config.toml
encoder_moe = "expert_choice"
text_encoder_mlp_ratio = 4
text_encoder_bias = "none"
text_encoder_parallel_block = false
residual_init = "scaled_by_depth"
beta1 = 0.95
Rows from block 3 of the image encoder of a small contrastive image-text model, named by matrix and row number. Rows with one number within an expert belong to one neuron, the router's apart. Each number is 128 + 24 x the weight over its row's rms, rounded and kept within 0 to 255. All counts start at 0. Numbers have three digits each. After the name is the row's rms in percent of the matrix's.
After each expert's rows are labels from the 100 images, of 14848, where the router gives the expert most weight on average: "strongest on" is what is common among them. Only what is clearly more common there than usual is listed. The data: photos with spoken descriptions (Open Images, Localized Narratives).
# router: router (encoder.blocks.3.mlp.router.weight, 16x384, trained with AdamW), inputs 256-383
# up: expert up (encoder.blocks.3.mlp.up, 16x192x384), inputs 256-383
# down: expert down (encoder.blocks.3.mlp.down, 16x384x192, transposed), outputs 256-383

# expert 3
router.3 093:136086102152141090132139083105128162123138143134118173105136125122132110122131106081136109153145112121129137155146141112139080139117145103151097140152105147132079132090143164123119086118151151135158079097093135143161119147131127090155150143164162203155146146138138083148148123126142159143162158133161083122162139117119164132107118112139114104128126069135123129112112128112089119139139
up.0 098:128109116075149143129126109182152126150165134120111140136121131133112147148127164184121092091151122123105142058141126147121133167151089122099098150123136125156132127109100132145146102113167117154143090137167134100093102132150078143121160140107150155117143092123121149161096085163150099144169144156158153129146111109134130097086122102144138135114129139109138162103102140140124144183090
down.0 096:130084143128127123102106135127107088137149101133095137136130146216155072096139160131133177163117123143137140124143127106125148106133144165137115127158116136138107109151103129105126157161164121122108140156126123113127147104143096088120117140103123138108074115098119102126139150144124154108132171103109093145118131098162109158097179146141109154146142116139112130117124107133115171128101
up.1 097:110121113135114115130149127122162123147131115137114143115129086079098117169138108158123110141128116112136137103107110114129069121148133163103147150145163134089139150138132116137175146181061129134120162118122145147160127092131146105157156137170128119123078083117123122112117167120174140109097125114141110121084133113132145093103142116114121113155106149061123127140123142095100099155158
down.1 103:121169101160084120151135156117175157096100135104120096134080139100130142125120103098099123121113122132101103140115127120127113157112119144102157117138103136105130092172113134142108098126156119097124134172126116115094107156132140085102136106152139110098214128136131115120109123149137119093160133099127161128135125137174116114144102113119165112140093143119144183136109142104126151167143
up.2 103:106108130153109148130118124209149107102159150151094119120116141148150126113143176163095169143064152134135146119097089144146141066157120085131103108147120122128118080105160147173125114139111138110144081119123156156142144130145123157144129118155130112141141143154129100101135111096153162111137091119113135147052167135154149107112180108112115138127082123124161117125103163150142114100149
down.2 095:121114152182128148142093151147161132160113093123140108107138141112145127159117118118102133131146098085112113089106160127142161165145173149111122100111140132131143134141125084138152105117127168145093112101152099118118120094145126098155158129115187086130127186090140103163141130137174134083134142193114109122080152154125164183138186136087095111162128062149091098116150148121141148082120
up.3 103:133134099148132132138157118121127106157112137150123093118138122101096116113092136111108102173127141114166110074101108102153086162116095047091133122155122134136135105170149143108162098105095134096122119190096126088106161140131150147104139123112136168144154127174151150144088132144127156115103149124133145101174101097142106125114120120096090152133090128124046127133153121157144151163150
down.3 099:091116118127141130152142125092139135073105113163128146103137131146145121143150142105118174126134108130152117159131158102126149135099155124109105139132123099119092094170139091140124084102161100164089148128107122142121119128079116122179116123101152127105127202096104152120111109117132113130170079112155116159094131103119104140116135143138140151147121091121142157121121146158111153099075
up.4 108:125126144126104134126161119161127160126130144100110098107119137135143098120159124112103170138128165117136171111156103106159126121138127088075159132107147087125102131127093132165107124134122152129151122131117147116140159122131129120144154094118093161123136123177095124099111131082153127142111144159100144159123137096127105115119115124076138158126121122099121141110139168126109132119177
down.4 107:105130141141129126110091150114124106142118139150102134163106129104174158149136108108125072143113140108189139120152133137141104113099145090118135138137120145119161144175154106142122132095138132138199134153145135136137138149148172124152090124152141159148146115133097132092099139153124172113133080122110109135115146103146124131123142169126109157125173093111135112137138136109112135122142
strongest on: text has "sky"; text has "water"; text has "clouds"

# expert 15
router.15 103:136143126133110131094120168105129135123090152124136135097122144154124149151115123149144156120139167139127137130113132116129146171125113113077110092116107171136141172119116108134088119121114147100082134166173126122158077162158125095093161155112080096128156087112140151142109131122154096102166117161127165115119110141129107131151103150130116141128103111119129124137085091143172137123097
up.5 109:084163117112141129116135108117140124101131131133096119111092122164135151123137115147122109150118107152149128132118132139063147148098121130168162131109146118145104148128184127148114150133188124144123085105117133149137135146126159150119137154158094172104141116120122124160098098137140088120142129148137154087106105130132157177116128125130164082098196167128130142151117137096140109106164
down.5 104:090086141160139105121131176136157128105119125124134113131118100102163134100117161124109118101113194129141113132111124135118164138094177146105136121135164130109161140158138110096122140170097126141138114105158185107151105161099112090174130143118136120144131151063141143113090142107134133098175148151121170131160132171146144102130154098126137136165106174129123122162120103119131093150136
up.6 104:157135140120100145113103127138107116176155139090085109099176127117120129141177125109092125134183141146115131143107132111099137114152103111168126143139160111128150174125117156130129125119096177110097097194129071175155115149165127108167122140117144118082170154133146166130127152100087113133112146094124092114092103116102078102116099121089146130157122135151138133130154120097096107119102
down.6 099:145108097097176139098118138139124120125105102141128143136165124160134136165136163149172098163145089138139152134114115124084173124093132088110091167123112135141129149144117137111103144146126093134120099095139111146134091129170111116120117164083158100117119084153150103144131107162099132119146116126147120123104128139149195150101112119172141140097128107111094132107149122168112133176099
up.7 093:119163151166098136171130103084151134127105141115148102122080121151157119137155141141149121105116109146093173113121080157138109160139122137116155161148139136127154139097103159097098166131188158114158100118076095137127119129137145139108156065121105134134095121123132130102139135153130075151144163118129124120150142113161181135126150136093122097122148111092152097144138136163127146119115
down.7 099:099106148162080085130118151119087111162139103164133096095146155124137138151120169133135181149160160136157135110110167136096109186129159118136103132109128063091128084071135138150111116131095170110145151086146087147100145098161126129137033125072121095150128118094138132120127109123114109162135120146120099129137144135164123160130100128113112141126138102086161168156126152135122141157149
up.8 100:098148134133140148157134119117179104129132125158076157152154106108137075126128117049133116133158136107172150136091130144115133058146167109122127150119163141131174125190147130099102124097140137140120111117135135158108085116117105134112123122140151134124091112137154162140144146118134138164085122119182161154128120073147159118129109137123139173127133134101124157136144107145151095122128
down.8 102:140142158126112098114146149150111121112084148137135185121103123134150113146179143127098143151173114170135115155112128136104141194180141116121156091144126122117082136156113142088121102105093169115129086132112134139184091141144086172144144152145104136113158133157129139132118146141109147100116116175152103120116124137127137146098120073131117143108148157165182135141076146163128134156134
up.9 101:125093128130149103149166119097122096121112155136154121126113145125123140122090139130102177138188125128097181159127176092124121131133142115099149188138047111103162097103119121134120150100143109096132125118103089109166132116145098169136120125124162141121137100133107128118127133113090158134092136168106113170138109113153103104108138084129131098132151147113165128142128112154143094118142
down.9 102:105146120152135117130098129089108143131103152105107132138114106130093113164109093069083115094114144159145109123096104133143126141144108142135136169092154180131129104159133146082117134124147145149137121139127128129148143081154151102130034102131122132111141107132118161056088156107168122158137134117126130133101162121151164119122077131137122165126125140123107133127156142104122170097123
strongest on: text has "white"; text has "black"

# expert 0
router.0 099:131131099122158150115114105148105157143117136149130137087154116139116134117137106132134131153109138168105143125136168099158171168134089132157131143100120136139114124108145118103178076150150153110148186130172122103116141140126172139081135164135132146129175112126124150103143168090114141106141138085125159130100153141076140128164108103123178089107100128119136123129162134115131113133100
up.5 098:125152146136082101056180123143112122131108124127127102129159125120136058123120144139074121139140145109124126134147113136139114124105122129120154153108083110143075149159127109098139132086134166144125165136127134135150114129123108167123104150119126134126104143142117136149165122100111116139145135158155082146134140115102153144080108131187120161098149082140125121098138116144153148114109
down.5 100:094143156144120125076147129128095122113098125142152157093127173096118130115120128122122089138154149124129075140133103158123106145095132181128114116141171126165116112124115123162165103121160147124121140146122101131115130068144093116153110114094130125116134116122147116094102124124140116123093098139128182113154172160153116118164108138125102141126125136151112096176092118109076142137147
up.6 113:182143104114131131146134113110141151116107145137157126133131146125141097094123110120093149136178120102136120179141121130118174141129140112142100156133130134106092077078145099128097147139135159137113145150114160116125134097178148143142146126160123127113141145130113136127141147121126138165115132143110154135146120093141099142142137159131178081126098134114138118117150127144140128118125
down.6 103:115143100094205122122129109164115133136132141132131154148107105129102144116133124136107115107112144120123125158169117130165123141139147106131113109104159166173148148134142105131135146137115097143139089119126163144149115119134144182126153091161133195164107097142142101086129130142105155105064115119138135151093144124124107156139098130125117125139084111137121169093112101129131092105113
up.7 096:126137117172071128090171160135130138123148134097134128128094118153143148150128163106123124099122156121104100167162113105120163154150136152165105120102127137125170140122100140142098143162136099135119121092147151111130119116159109128069086127133158160168118104078112120163100107121134136109132157095162115082175115139105154150100152129071114143115104112122130147106172171140192123128146
down.7 097:125110110144104130130125083170119100134129104116151079152163124146132172126126106135147142163144169169155113157149114139159105100139109085147130141158089143094101106111130102147137153156136126106165126116106145106149122112112123105152128098098130120111168141154146151124096115153146124049139102097125125140117125106113150120110114133127099092132129099131087141187129177166101110165150
up.8 107:161135119137119109135132133091149094103108137088107146136083132098151123125099090087107121167149107096146120146142106122134131097058103160120189121121165148119165132115113104145130153153140151136148124145083160140138125123124160133141130190122136136145124135103123138109089146145126172120114138106112122129095147140098116117104094154123092152136138143142144091160149133149155081124116
down.8 101:094161141151117148113153138147168130131103108123182123112129101127151116131154137119083152093122138165095125130166133151162163142149135178117163143097158101135073145127096170101121164140140122141098121102139117101054150135139093095098121111108128125151109130075168143129149123144141107138125098102096177135147074117123124158133111122118147130130110076176115101124126135160109159167101
up.9 094:094080131115120121131100129128092110154097146153150169125153102118159096125100127111145115108155107147116152118116096094127188129114100109111114090097133157119105099099099126166073120133104118133123152149105124142138124105066134101116090083145128164167125102084188120166105136162166122103126099116132150087141132139108066122161095138154108171113130151113118183088155095128144165123087
down.9 098:120137099168126142133118114131109108084140137136168173183118144149102131153143107130125094130116152132104151142122138090121184121159140128143143105139157151180107114129115128118146121144087141163172101110073101124096096151101122110096106157160151139104132095112123136144154107123123108171152130136109135099110108141140119090091139114123118100123082106173120157102133147142172133102069
strongest on: text has "food"; text has "table"

# expert 11
router.11 102:117148186129113106157150113091126164117109130129131092177131143106090086122116089167108144077139128113128154120125131133121118135093164110129082140120162102142124131159132156103089163106165143169064125159074113132122118131143147117099123080140127139107080161146139095153117154128086164165123123168137147151159135105174125147100142156127094161175150134129103128150100152107105134117114
up.5 092:128145101101144136159114127104100141137120086085109120131138132105106091108123100105146137118171121105102097104116116124133145106136076125135104103096095092150107130129124125141119168113139101153113135146121119062199110142109125120102168143079135138154100123159107108159118129106137135126180094142063107131159131144152153097166090112107151129131162115110132142130111108147139160152112
down.5 101:108120167138112092096104180143147169148141132109142193176176126147109090125082125112109156109129101126202134102079109103128110121128103116119121113110137135081120070134146155075192126141137126112118159152111126136104136124151126136124129123124161126113096119181102137115165106123122145121142152124125044150126115122114138152145126146144086152138111119168119121145121139122128143117154
up.6 101:098119127097111099118111141093095131080134110146088118158203130103124111123114117110122136112095106130109154145085118156115118147151132159139138158136115106123123135156105119101144143166143158156146184127159100120137107136091155148130100089165154118106120105163170172119098109124130127123102105124127135108148168111096147137134085170105121147131125156089107144122172126140089110112117
down.6 099:143159141170129151128151079148148147179133104136085171157126115113117129137135161139143117116175096128122127120137144111164089142109136136134168079112090133099090111150141147119152125124132126122127079133145155161142096112114103092098144103101137138130075123114142109187109130078126144164161096130125143099106109122120159116094119157125137127079155150126106119159104103153074118123139
up.7 094:141154127161119123088160113109116146105159130103121135111138138149138136109111096110144140115123131116138163127133143114123120110141140187130135119149141118099133135129133157085132151140094105146104137134159102144159107111180121137127099132098143130106105148100123128137142097150104103146133146138124112152131179155120149169127114121121143121169099123114103105123187115149119161087113
down.7 092:085123132107157130171120125104125165125190115105114119163142136168112108141143120154133178104128148122132163133133146130097150116163124110165154123144158120149157118128109130139144179119126116126103126118180123143110135129067146105117152093105154161103115158110101113137130112156086101127115126103129086151120165122093153116125143137145169124127105136066085141176122144110137118063075
up.8 100:161144113144138138141106146101176145148190135138203107124178147128141122142157145120072122129202134116154158108124148126140105115129139108127153131143090120135124133086142105118198097136113122099111100107141086119135128139104135107137100110111121148149108146145112116116184136120148137179103098124065121131154120132103120138122150103087149099158114094136119128146145129146120156112081
down.8 107:122160124098122130103134105131127135159115129150148097103137177088146136134139102118133136133107136094115121110119129113114141126126147089130156092180130140151081130114121106147167136161107097134152115151113108095150118080125118141124164092123174096151159153111135154064128126109112070103155133102111099122128112141096094149140137116141102125140075124121114149127130117099118132110141
up.9 095:082131110133129157108110128157150130147092118094133104115110148119141132143145162164114122139145084124142123131156126120144096148156084160132078079135118132089131124133103095127097146128125112166082156122123114146162124134123121119153124128122153122082128124107118142159131093134107146121126119103165133112082091105102157126100141155085133123112142116119174115156095187129068152132164
down.9 098:161113094136145094115132131132151130101138121131112119122156131101099145135150121171169106148164137122122071090103128138133145168145149128148134105113105130109125113130114086130087106148111140124118131163134147123130186137117105137136088111110123123138136137135141135163161118151174081103161098117148094121178168123148140170099162123112129146149118109101192147094152097104148120143124
strongest on: text has "black"

# expert 10
router.10 100:155116129164162090147110120113107104088139089105085146147101129170141176179102149120132120107132122093125096101145144087088105145113136144117147113167101135147124129106123122096144150130108142121106166100093125160128101124112097134101119115144111171088136149136132150108120116098128123133116106115105114105157157169135161082131133122145143136107123148096119125161146137096145128117112
up.0 098:165100128144133133156136099134145116131097116161143136135121149150132129116141127114070131169109097143114131126160138115117098130129099130174166132141110111119083144132150107133149113093090139106172100121126122139148151085140090125151156088133131153111104129100137140165113103133122156092131117135117135141106074123114154084148112130169181077147137074129165133109166126120129099121139
down.0 094:160099110107111162117136109119161127097149139090138159110155168129123147115116159119164097080124144108144141131088119110143158158139116137131128108149100108162081071114148150139145118135128106132116148099150169131126119196155117088122115084142126103111132123098156105177131140112151163131144149144132130140145131099203157105085106161133130133110128122139094101188149135114084094106142
up.1 102:139163129160143125120126149124139141069143122139131138147122114140130080106145143122111134139138111088142107088118121128134155155146149144147131136095153177148101162138126096113104112137148097168110089119133169108093143145104167134140165085117124094106095103124127120129149166108124116137121093137103117129147137130115111132147130152127139130109104159080133145150142110182131134143177
down.1 102:112091129134169131145126128139167075065117135143151136102118102147121148164148125149115124116111167116162155158131093099104128105135152156146126116151161136087148162147133136111160122125144091163100149100110100133128133134096117084162089169103193121153149133144118127143135106105087140121116115123096112146123091144136088128173148123139125110114142165117152151116144131148153138141123
up.2 103:101126128136112116119091162120115131146138123166166103150127178152108096114138074131144163083127128156124132191141108108154155131136123170139164150143125173156176107140117109149146139131116129131137143140077148147076143131081141111124149160123163157127169135122177104139093117167146106123139111131120105130123103104122103118130161100118140107125118111120146149138138108126154111103117
down.2 103:125156122133130073160126161132142137098135151098113136094092122107116145161132128161099143113145155150061174144138140088132129106106108129089123132135129151141118088102145155139122134130120177098160164128109150137151140132159124124125110111124163146131146075130128148114117104164132159093128120174113146137104177128132135146132141120102104103130125170138111154108161117141107125116149
up.3 103:115102122138152120118100182121145103110137136119132122140105100191134121125112173131122129110140110129134128106134148118172112159117135102166130118123152141137064126120114109148184139122126144118149107108123141110130131111096152122098144142135180127139104159135149137094121076126125112165144136129159142134126121125124101132096112130187191121137134125111103137148102128136127115137158
down.3 104:083136128120169137125074114104143125093097135116143157145151137154153104151091166148138152091125125093112131172087117142120169115152155110099091113121161159096085098126103107149097096128143111129086154131111137148119137139146192103100140124158107116093164099144128167136123102117168160093145120068135158117093148098124172128142126134140166195094167128113154125139127106131095108149135
up.4 089:146162128107132142123104160145125115157098099186131139099139105142096095128125107129106149129118128073075161107081120122147115141120126094137149129133151108124161098162089118083113156134147101111101131127119119157107161097126146151128115121125130094162148106135163147088089132087126126112073117113086173145169143112113145103126139118129110134076116098111113106113126130091151135124116
down.4 100:145142157141145127138183114117125139098110177141095100132122124134081118145107119105164118115150131154135153111100128119139142167093100109146144147107142155125120165094104127114121119134140122128165142174105118133112137168120124109127054120097100150099130120149127151187158129117119143117065134172134144133103090119108187156160141138115136124129171121129116126146149122131119139141164
strongest on: text has "plants"; text has "flowers"

# expert 6
router.6 095:134085104144164134136121128151100138166173105133119150140157098110158142129141078116161105173119098179109120101137153116126116139140126151055176145124121136145110132119145147123158110138106156099108124117179070128139138137120151109096132147144139122131138097145139152120138121099156140127115104113181116142122128129108111099157130109160145127116143118139132102115146134098128165100100
up.5 114:126173125114117161125110105113129134061106151113110115129121116143138137112140167138105154103117101107096131082133101098080115111134121154141144133150158125123123128160137123141140143136120137127134161093153105122154116147137165108116125118132107120106121163108088159129127138141109151101112147175166140154119150080157134119141127162099137138145097141128135125112087121117128141138168
down.5 097:113106101132098139167138130110130152134146117114130142091151111098123082124124076113081134141133115139115140105159128073129149152166137107097120071114131103153147146131161132131106108139121122135136067149138134114103120122147117131121150137152184160119092141164113151138140128141108121141117120104153120172133155094146129098137143099122188121153127105114148121127152107146120101158139
up.6 097:113135123129142128128115132128145148132135148109134125166132136129157131119175109079113129136091118092139126128125136153152113143147117126092087119120161115146124129154117157117151114108079149164121092117106124164127107095131116144115151138105135130105131167097128148100108140145112090094183163125135123108141144113163102099113110102112160192096151161128110144143193090147146125150165
down.6 102:127144121114134165121145072143132156132155125105160126118139115167120160135184124110127142126150132170162119097122106123122152137111143133170142168101113120116131117088142136140116098088164156114112112157155179183142105132135135130083143120152110111133128116093119146109119150147075130118154108145122090155144136149127105083113118100135159096179123167120096099140147135079112130106155
up.7 095:157144140134089123133135100079152137119189140111155139110133161131116142143132106129152100146151142175139139133130159143104097128111140119171120089111072122125108116132116122060066146150101106117071097138126130124122097133151142140121075153165106097122136129138116112083147117119139124157114134129128114147115121122118137089115113131092118173131105149136118142133142055135152103125110
down.7 101:137167144139114109123101148094140139177131114139151159150155089137104142096161179095113152128132105148129148144096096119103125087126096139153148136186129121121094124159145138086099126151109145117138160144087132128164075137151102109099119133181081116135148154134136152124120152161167129094125169172111145099151104158117118094144113128138089109107122092120121133094186142123137125147125
up.8 103:126064128101141142118183134123155112135113151159103109146142138179153131124116112180139071111113160159086167165129105133159127121131089082094143121114142188131138117139132139166130117140134104103086134138115179105106120154099132086125101134148093116137151094111103118171122127142177130136121131149141173090126117097127132135152144158106139124141134097101136154131083109130153185126101
down.8 102:143127168177135129122082123113148140100122115142135123125124142116124136124129118123151135139115142119054125103119129120120126124101156156142153122139151121137121151155107096095132148123147115143083125132136124111072116141140105140163156148105118151097178138112143144152103142140126117138104123124141152121146130117151127209138143089162128172112123073119156100158072089150125121130087
up.9 077:124130107136105131112173160118123104147115130144111085119118090150130110114118105147143113109130200128113158134072158117156101154092131169158155097140154151143116110160135138086129141168113120123146154125069108106163109099112151129151096153143132142141132164128128146160100139153122139076115155131130128073107119123139102181134155155084148139104092092129141173153099150132109129149151
down.9 077:123145130151175097131139165138134149109078106161111119123124157122127143105097107107093087107150092150120138136137134144143118114097098136148133129099176106146107137148161161091115092146099104152170168133171098113128103127147162135108134125133118185131105163122136162091138116155141148090144120109140093103126122150108151115129113085140112142130118214149096168128124157136114133141144
strongest on: text has "people"; text has "road"; text has "buildings"

# expert 8
router.8 102:120173166110103140145136138118150095159137117179168109088136161107086117074125093124097113157166117127075115136120084110162149141098079117135099138147157113102127133138137112114127148114154103150082110159121134107162126102151135117125118094133132099169107150135114138144120126133142138091103087119090132148137118148150151129143147114110139116110110153140106128155131138151105097135136
up.0 091:111152114156121106125103157130118130145113101107131137141141185138103101106114108134135130115113158139135123144145151105144128116119155157164130163169107133139113132143091135118125094183124129143139127132119106107108110129118107056104144131110125153157200129117124174150131170105111161144154144106114140111134111129127173137148099135106141118095135115116101142178105132096090138128131
down.0 095:124155151120099135089149147197151103116149129127113162115107083104139089133142140125104146133135186147112129138097135092120117158114121102092126113101122059142152139137156166146138125143128127153159072125164104152126159131143119140130128181122152110144172082121169156102131122123134095100120099135137164155108185135128162103141113147134117103117129127132136097132121180122157140118168
up.1 097:107136121116169090072081105111098135140137145125122159132111130169126134151100088092102160147138179100088149129119128090169080148142092141128130095143163129124128120140140110126152124150140130100141156109145145133127147165119096187122126156117117160169114117098129125141186121127156159146154095124110133088163156119134138125112106123107155152103122151156139125227151128108150127078123
down.1 096:146119097080112121135115103148151134123117097156128164142185160146178114109151111146131155147093156176111139172134106180157125141114097071160104143111093099137086134110097127131135130114122103157147107118137155152145122125131148152131089117098121098158115158125152176138109106138162114162149178116120133164071104122125152156101151134103142130103101135081126147099143127143111104099121
up.2 097:131111127124123083127163079107114147128155104150099097156121127124169121131171117146094142176126111086123129123128149126139132144145105146118115109170142107157106093117183112141134135059158182135116146101120150117145103093121164133146145177134124140117109114135118137169119074063138139098162124074113132139108132097162121159124164128131156111147127164094140119165111102151105132143164
down.2 098:123150073150125147120096162148132114107112155132139110123088106140163110130141100169146111146133151165108123121136174110101119145148140127116187149127155163154104139129124110128162119153169125108141151104155136105121127131123135148102119063101070130103066146147148137121124145155130129152134115105138133126107134149130116149103152095110163166086145119109160075120133147111127124104112
up.3 093:104092169109150102119101116131164194136110104136117107124123127149128140142123146159146103156107164134131107080176107129116131081140154076126156124099123076139104176110072073139158136107135108114127150135107193166133148134152143135073139103122142109115161107146107155106157107130134124135151153100131107098119171161110101173126085100148206137121124101161144126078122137139107128128115
down.3 090:077142126127143100140129125156153120165118104115115119141140102133093116114161133107115144119130126120144141144118115089112112128159133164095145132139125134109073138119153152094171125136077141115108104160114147129086132159129186106079157098134145147099087169129122115106106170170091100116153107122146107160106093128130119105118107131133115126105174133085152140104116124139113144114148
up.4 105:102087147139120148108109116105141123157089103112160144125124127160122153135133137120117133147137109124132121131139136146124111169119142097122089145083112135153154120167173158145152147113104117106130125135112127140150160151129115132170140152145125143113115121147137109049109136096094105129144102073134166138099074103082118171110122132119153119071165140139171085142151148113139114099130
down.4 105:111119152157161097147138101143099164129139153112078118107094101133103125169144143091147090118151126130122142147102149126087110099129121118145119119140162113173135126072111138138106118108124142122157093134098138122166154104131170104145114065147145114124152114103097112128139155126141139138143144126159144148140161139112156117129111157107114125121166121119117101094131103129143155113087
strongest on: text has "man"

# expert 5
router.5 098:104102130138181076113120142092125125155102100103117142147108170170126135145116168072121130120135172107136093079152140143116154075104184127147138158162062174130125106111134107096121096114154136116157158114130124132153110126100068146092147132116172136161108138088108141125090166130129148139145139138111128081132119144137168142143116132150127129144159117141148130110104177113123165086107
up.0 103:115128173161178154107136119127158176151128147127130153119158170146146158144101094157104088090094109140157136090122135080178099146139130100128146099137162135071146155151144096146112140141165137127109100148127116084094147130156146092090116133123117104116082095121125112085101124105127121106133115163150100132123092121100117131134116099072113106136141125109127128162087159144085154131077
down.0 101:117159105117132155124127171149147112111118146087140107168181121116136119128107158154095091157098122144125124089139125141087145079152126154070112097153183080122124134130140109099108075131147127129136097112124140103114131123137161142122117117110165118125069140184154111170131117143124095130120115106159165151141138136157133114150147115138127125125113138118131155140083093149103122127148
up.1 111:174127125145147096102114150142134114088105106109157113133128138099138120154106098121084148127109120123142133110141122163136120142130090149149117087129133129125121194132092136126115129103120129151137152112087147117103124155100145175125142113170112141073161084142172124120139113118148123109113157129142110133126129147134109162128099136113127115131098105124130126143110141129109135116135
down.1 109:144106110188147145124124097150133116142127133140148126127143165131162135093117131106116145104153130158115137135096143167164096161112132127139166138113107097149168155124124130106129125087187132155166109110128130138136100179180134118116182138149131123174140122157160078102099152098090132130147123110137118144151167156113135091132160118149122084089168129151100133145100148109105133134119
up.2 104:111165167131112122144137085154109116141131156137077134126107132117111165150107137116090139132100148104174132108135100127136142125142163123097124182090136117137116139125107105129156125105143160135160095139094135102119138166141134111126122151103105126150101069131109125093151147132125154109165110130112060144076136105140149129130116129117136160165129172163105100148202131110169086090139
down.2 095:102160102171098115141108124105116096128080156133101098144116112146120104142120161174114124118114134108118139174124142176131125127109079170127114095095099101137104119094149087131166068103132131142139143125093177148138120126133127120139132178132175144167154113160099148120130098131149095069128143102144104130162097110124112130114147170095133125108115153096126170151114191114141120103141
up.3 100:149131073153070134149129095111129136107118129160127094167103126116110096090160140136127126062154091128059126075157137162122108087100090101134068155121097160165118095126126140105090134150125103115124127139098119100171137127157149156130122168138135141154122104158091118167135122125113177141144176108107125082118127107129117116142122127088103130122131139148128145129152097110094120123073
down.3 097:126163146061149148124164107131099102107150106095106124122141164118133146142065142075192097136143116126116121157098113152167135145146130088123117139122143074125172139098154123146112181158131138125139144139117098121120140117126145149136126123129120141104095150120110121062117117132098132140176112141142131141156125165103112100158102128066093088127115163126136129145126174136148164126151
up.4 099:157147113091127091142118099114161137171146158164143104130140151127168112102120164161134152101115124127143119094145147097083110121191153175121089141144140083132145158136146162137149090166130142146146124123118134042137167145123137173100112097105123108150140137129123120136101157123129170155133152137126143114095116132148139083150135098099115131132153104134132162154143155157136094116160
down.4 099:110105119105116123125130150140109103158148078118123117113117124084129112116149111131121129121165146098087130126141120118100116133108130129140163142121163119128116109116145123139129107072178093121100130143101161134117131103143145090114134120158115140151114124096157117108112137098082126115132146111117126077106102079153178104112086099108133157084088150152122113181099145145158101142105
strongest on: text has "grass"; text has "ground"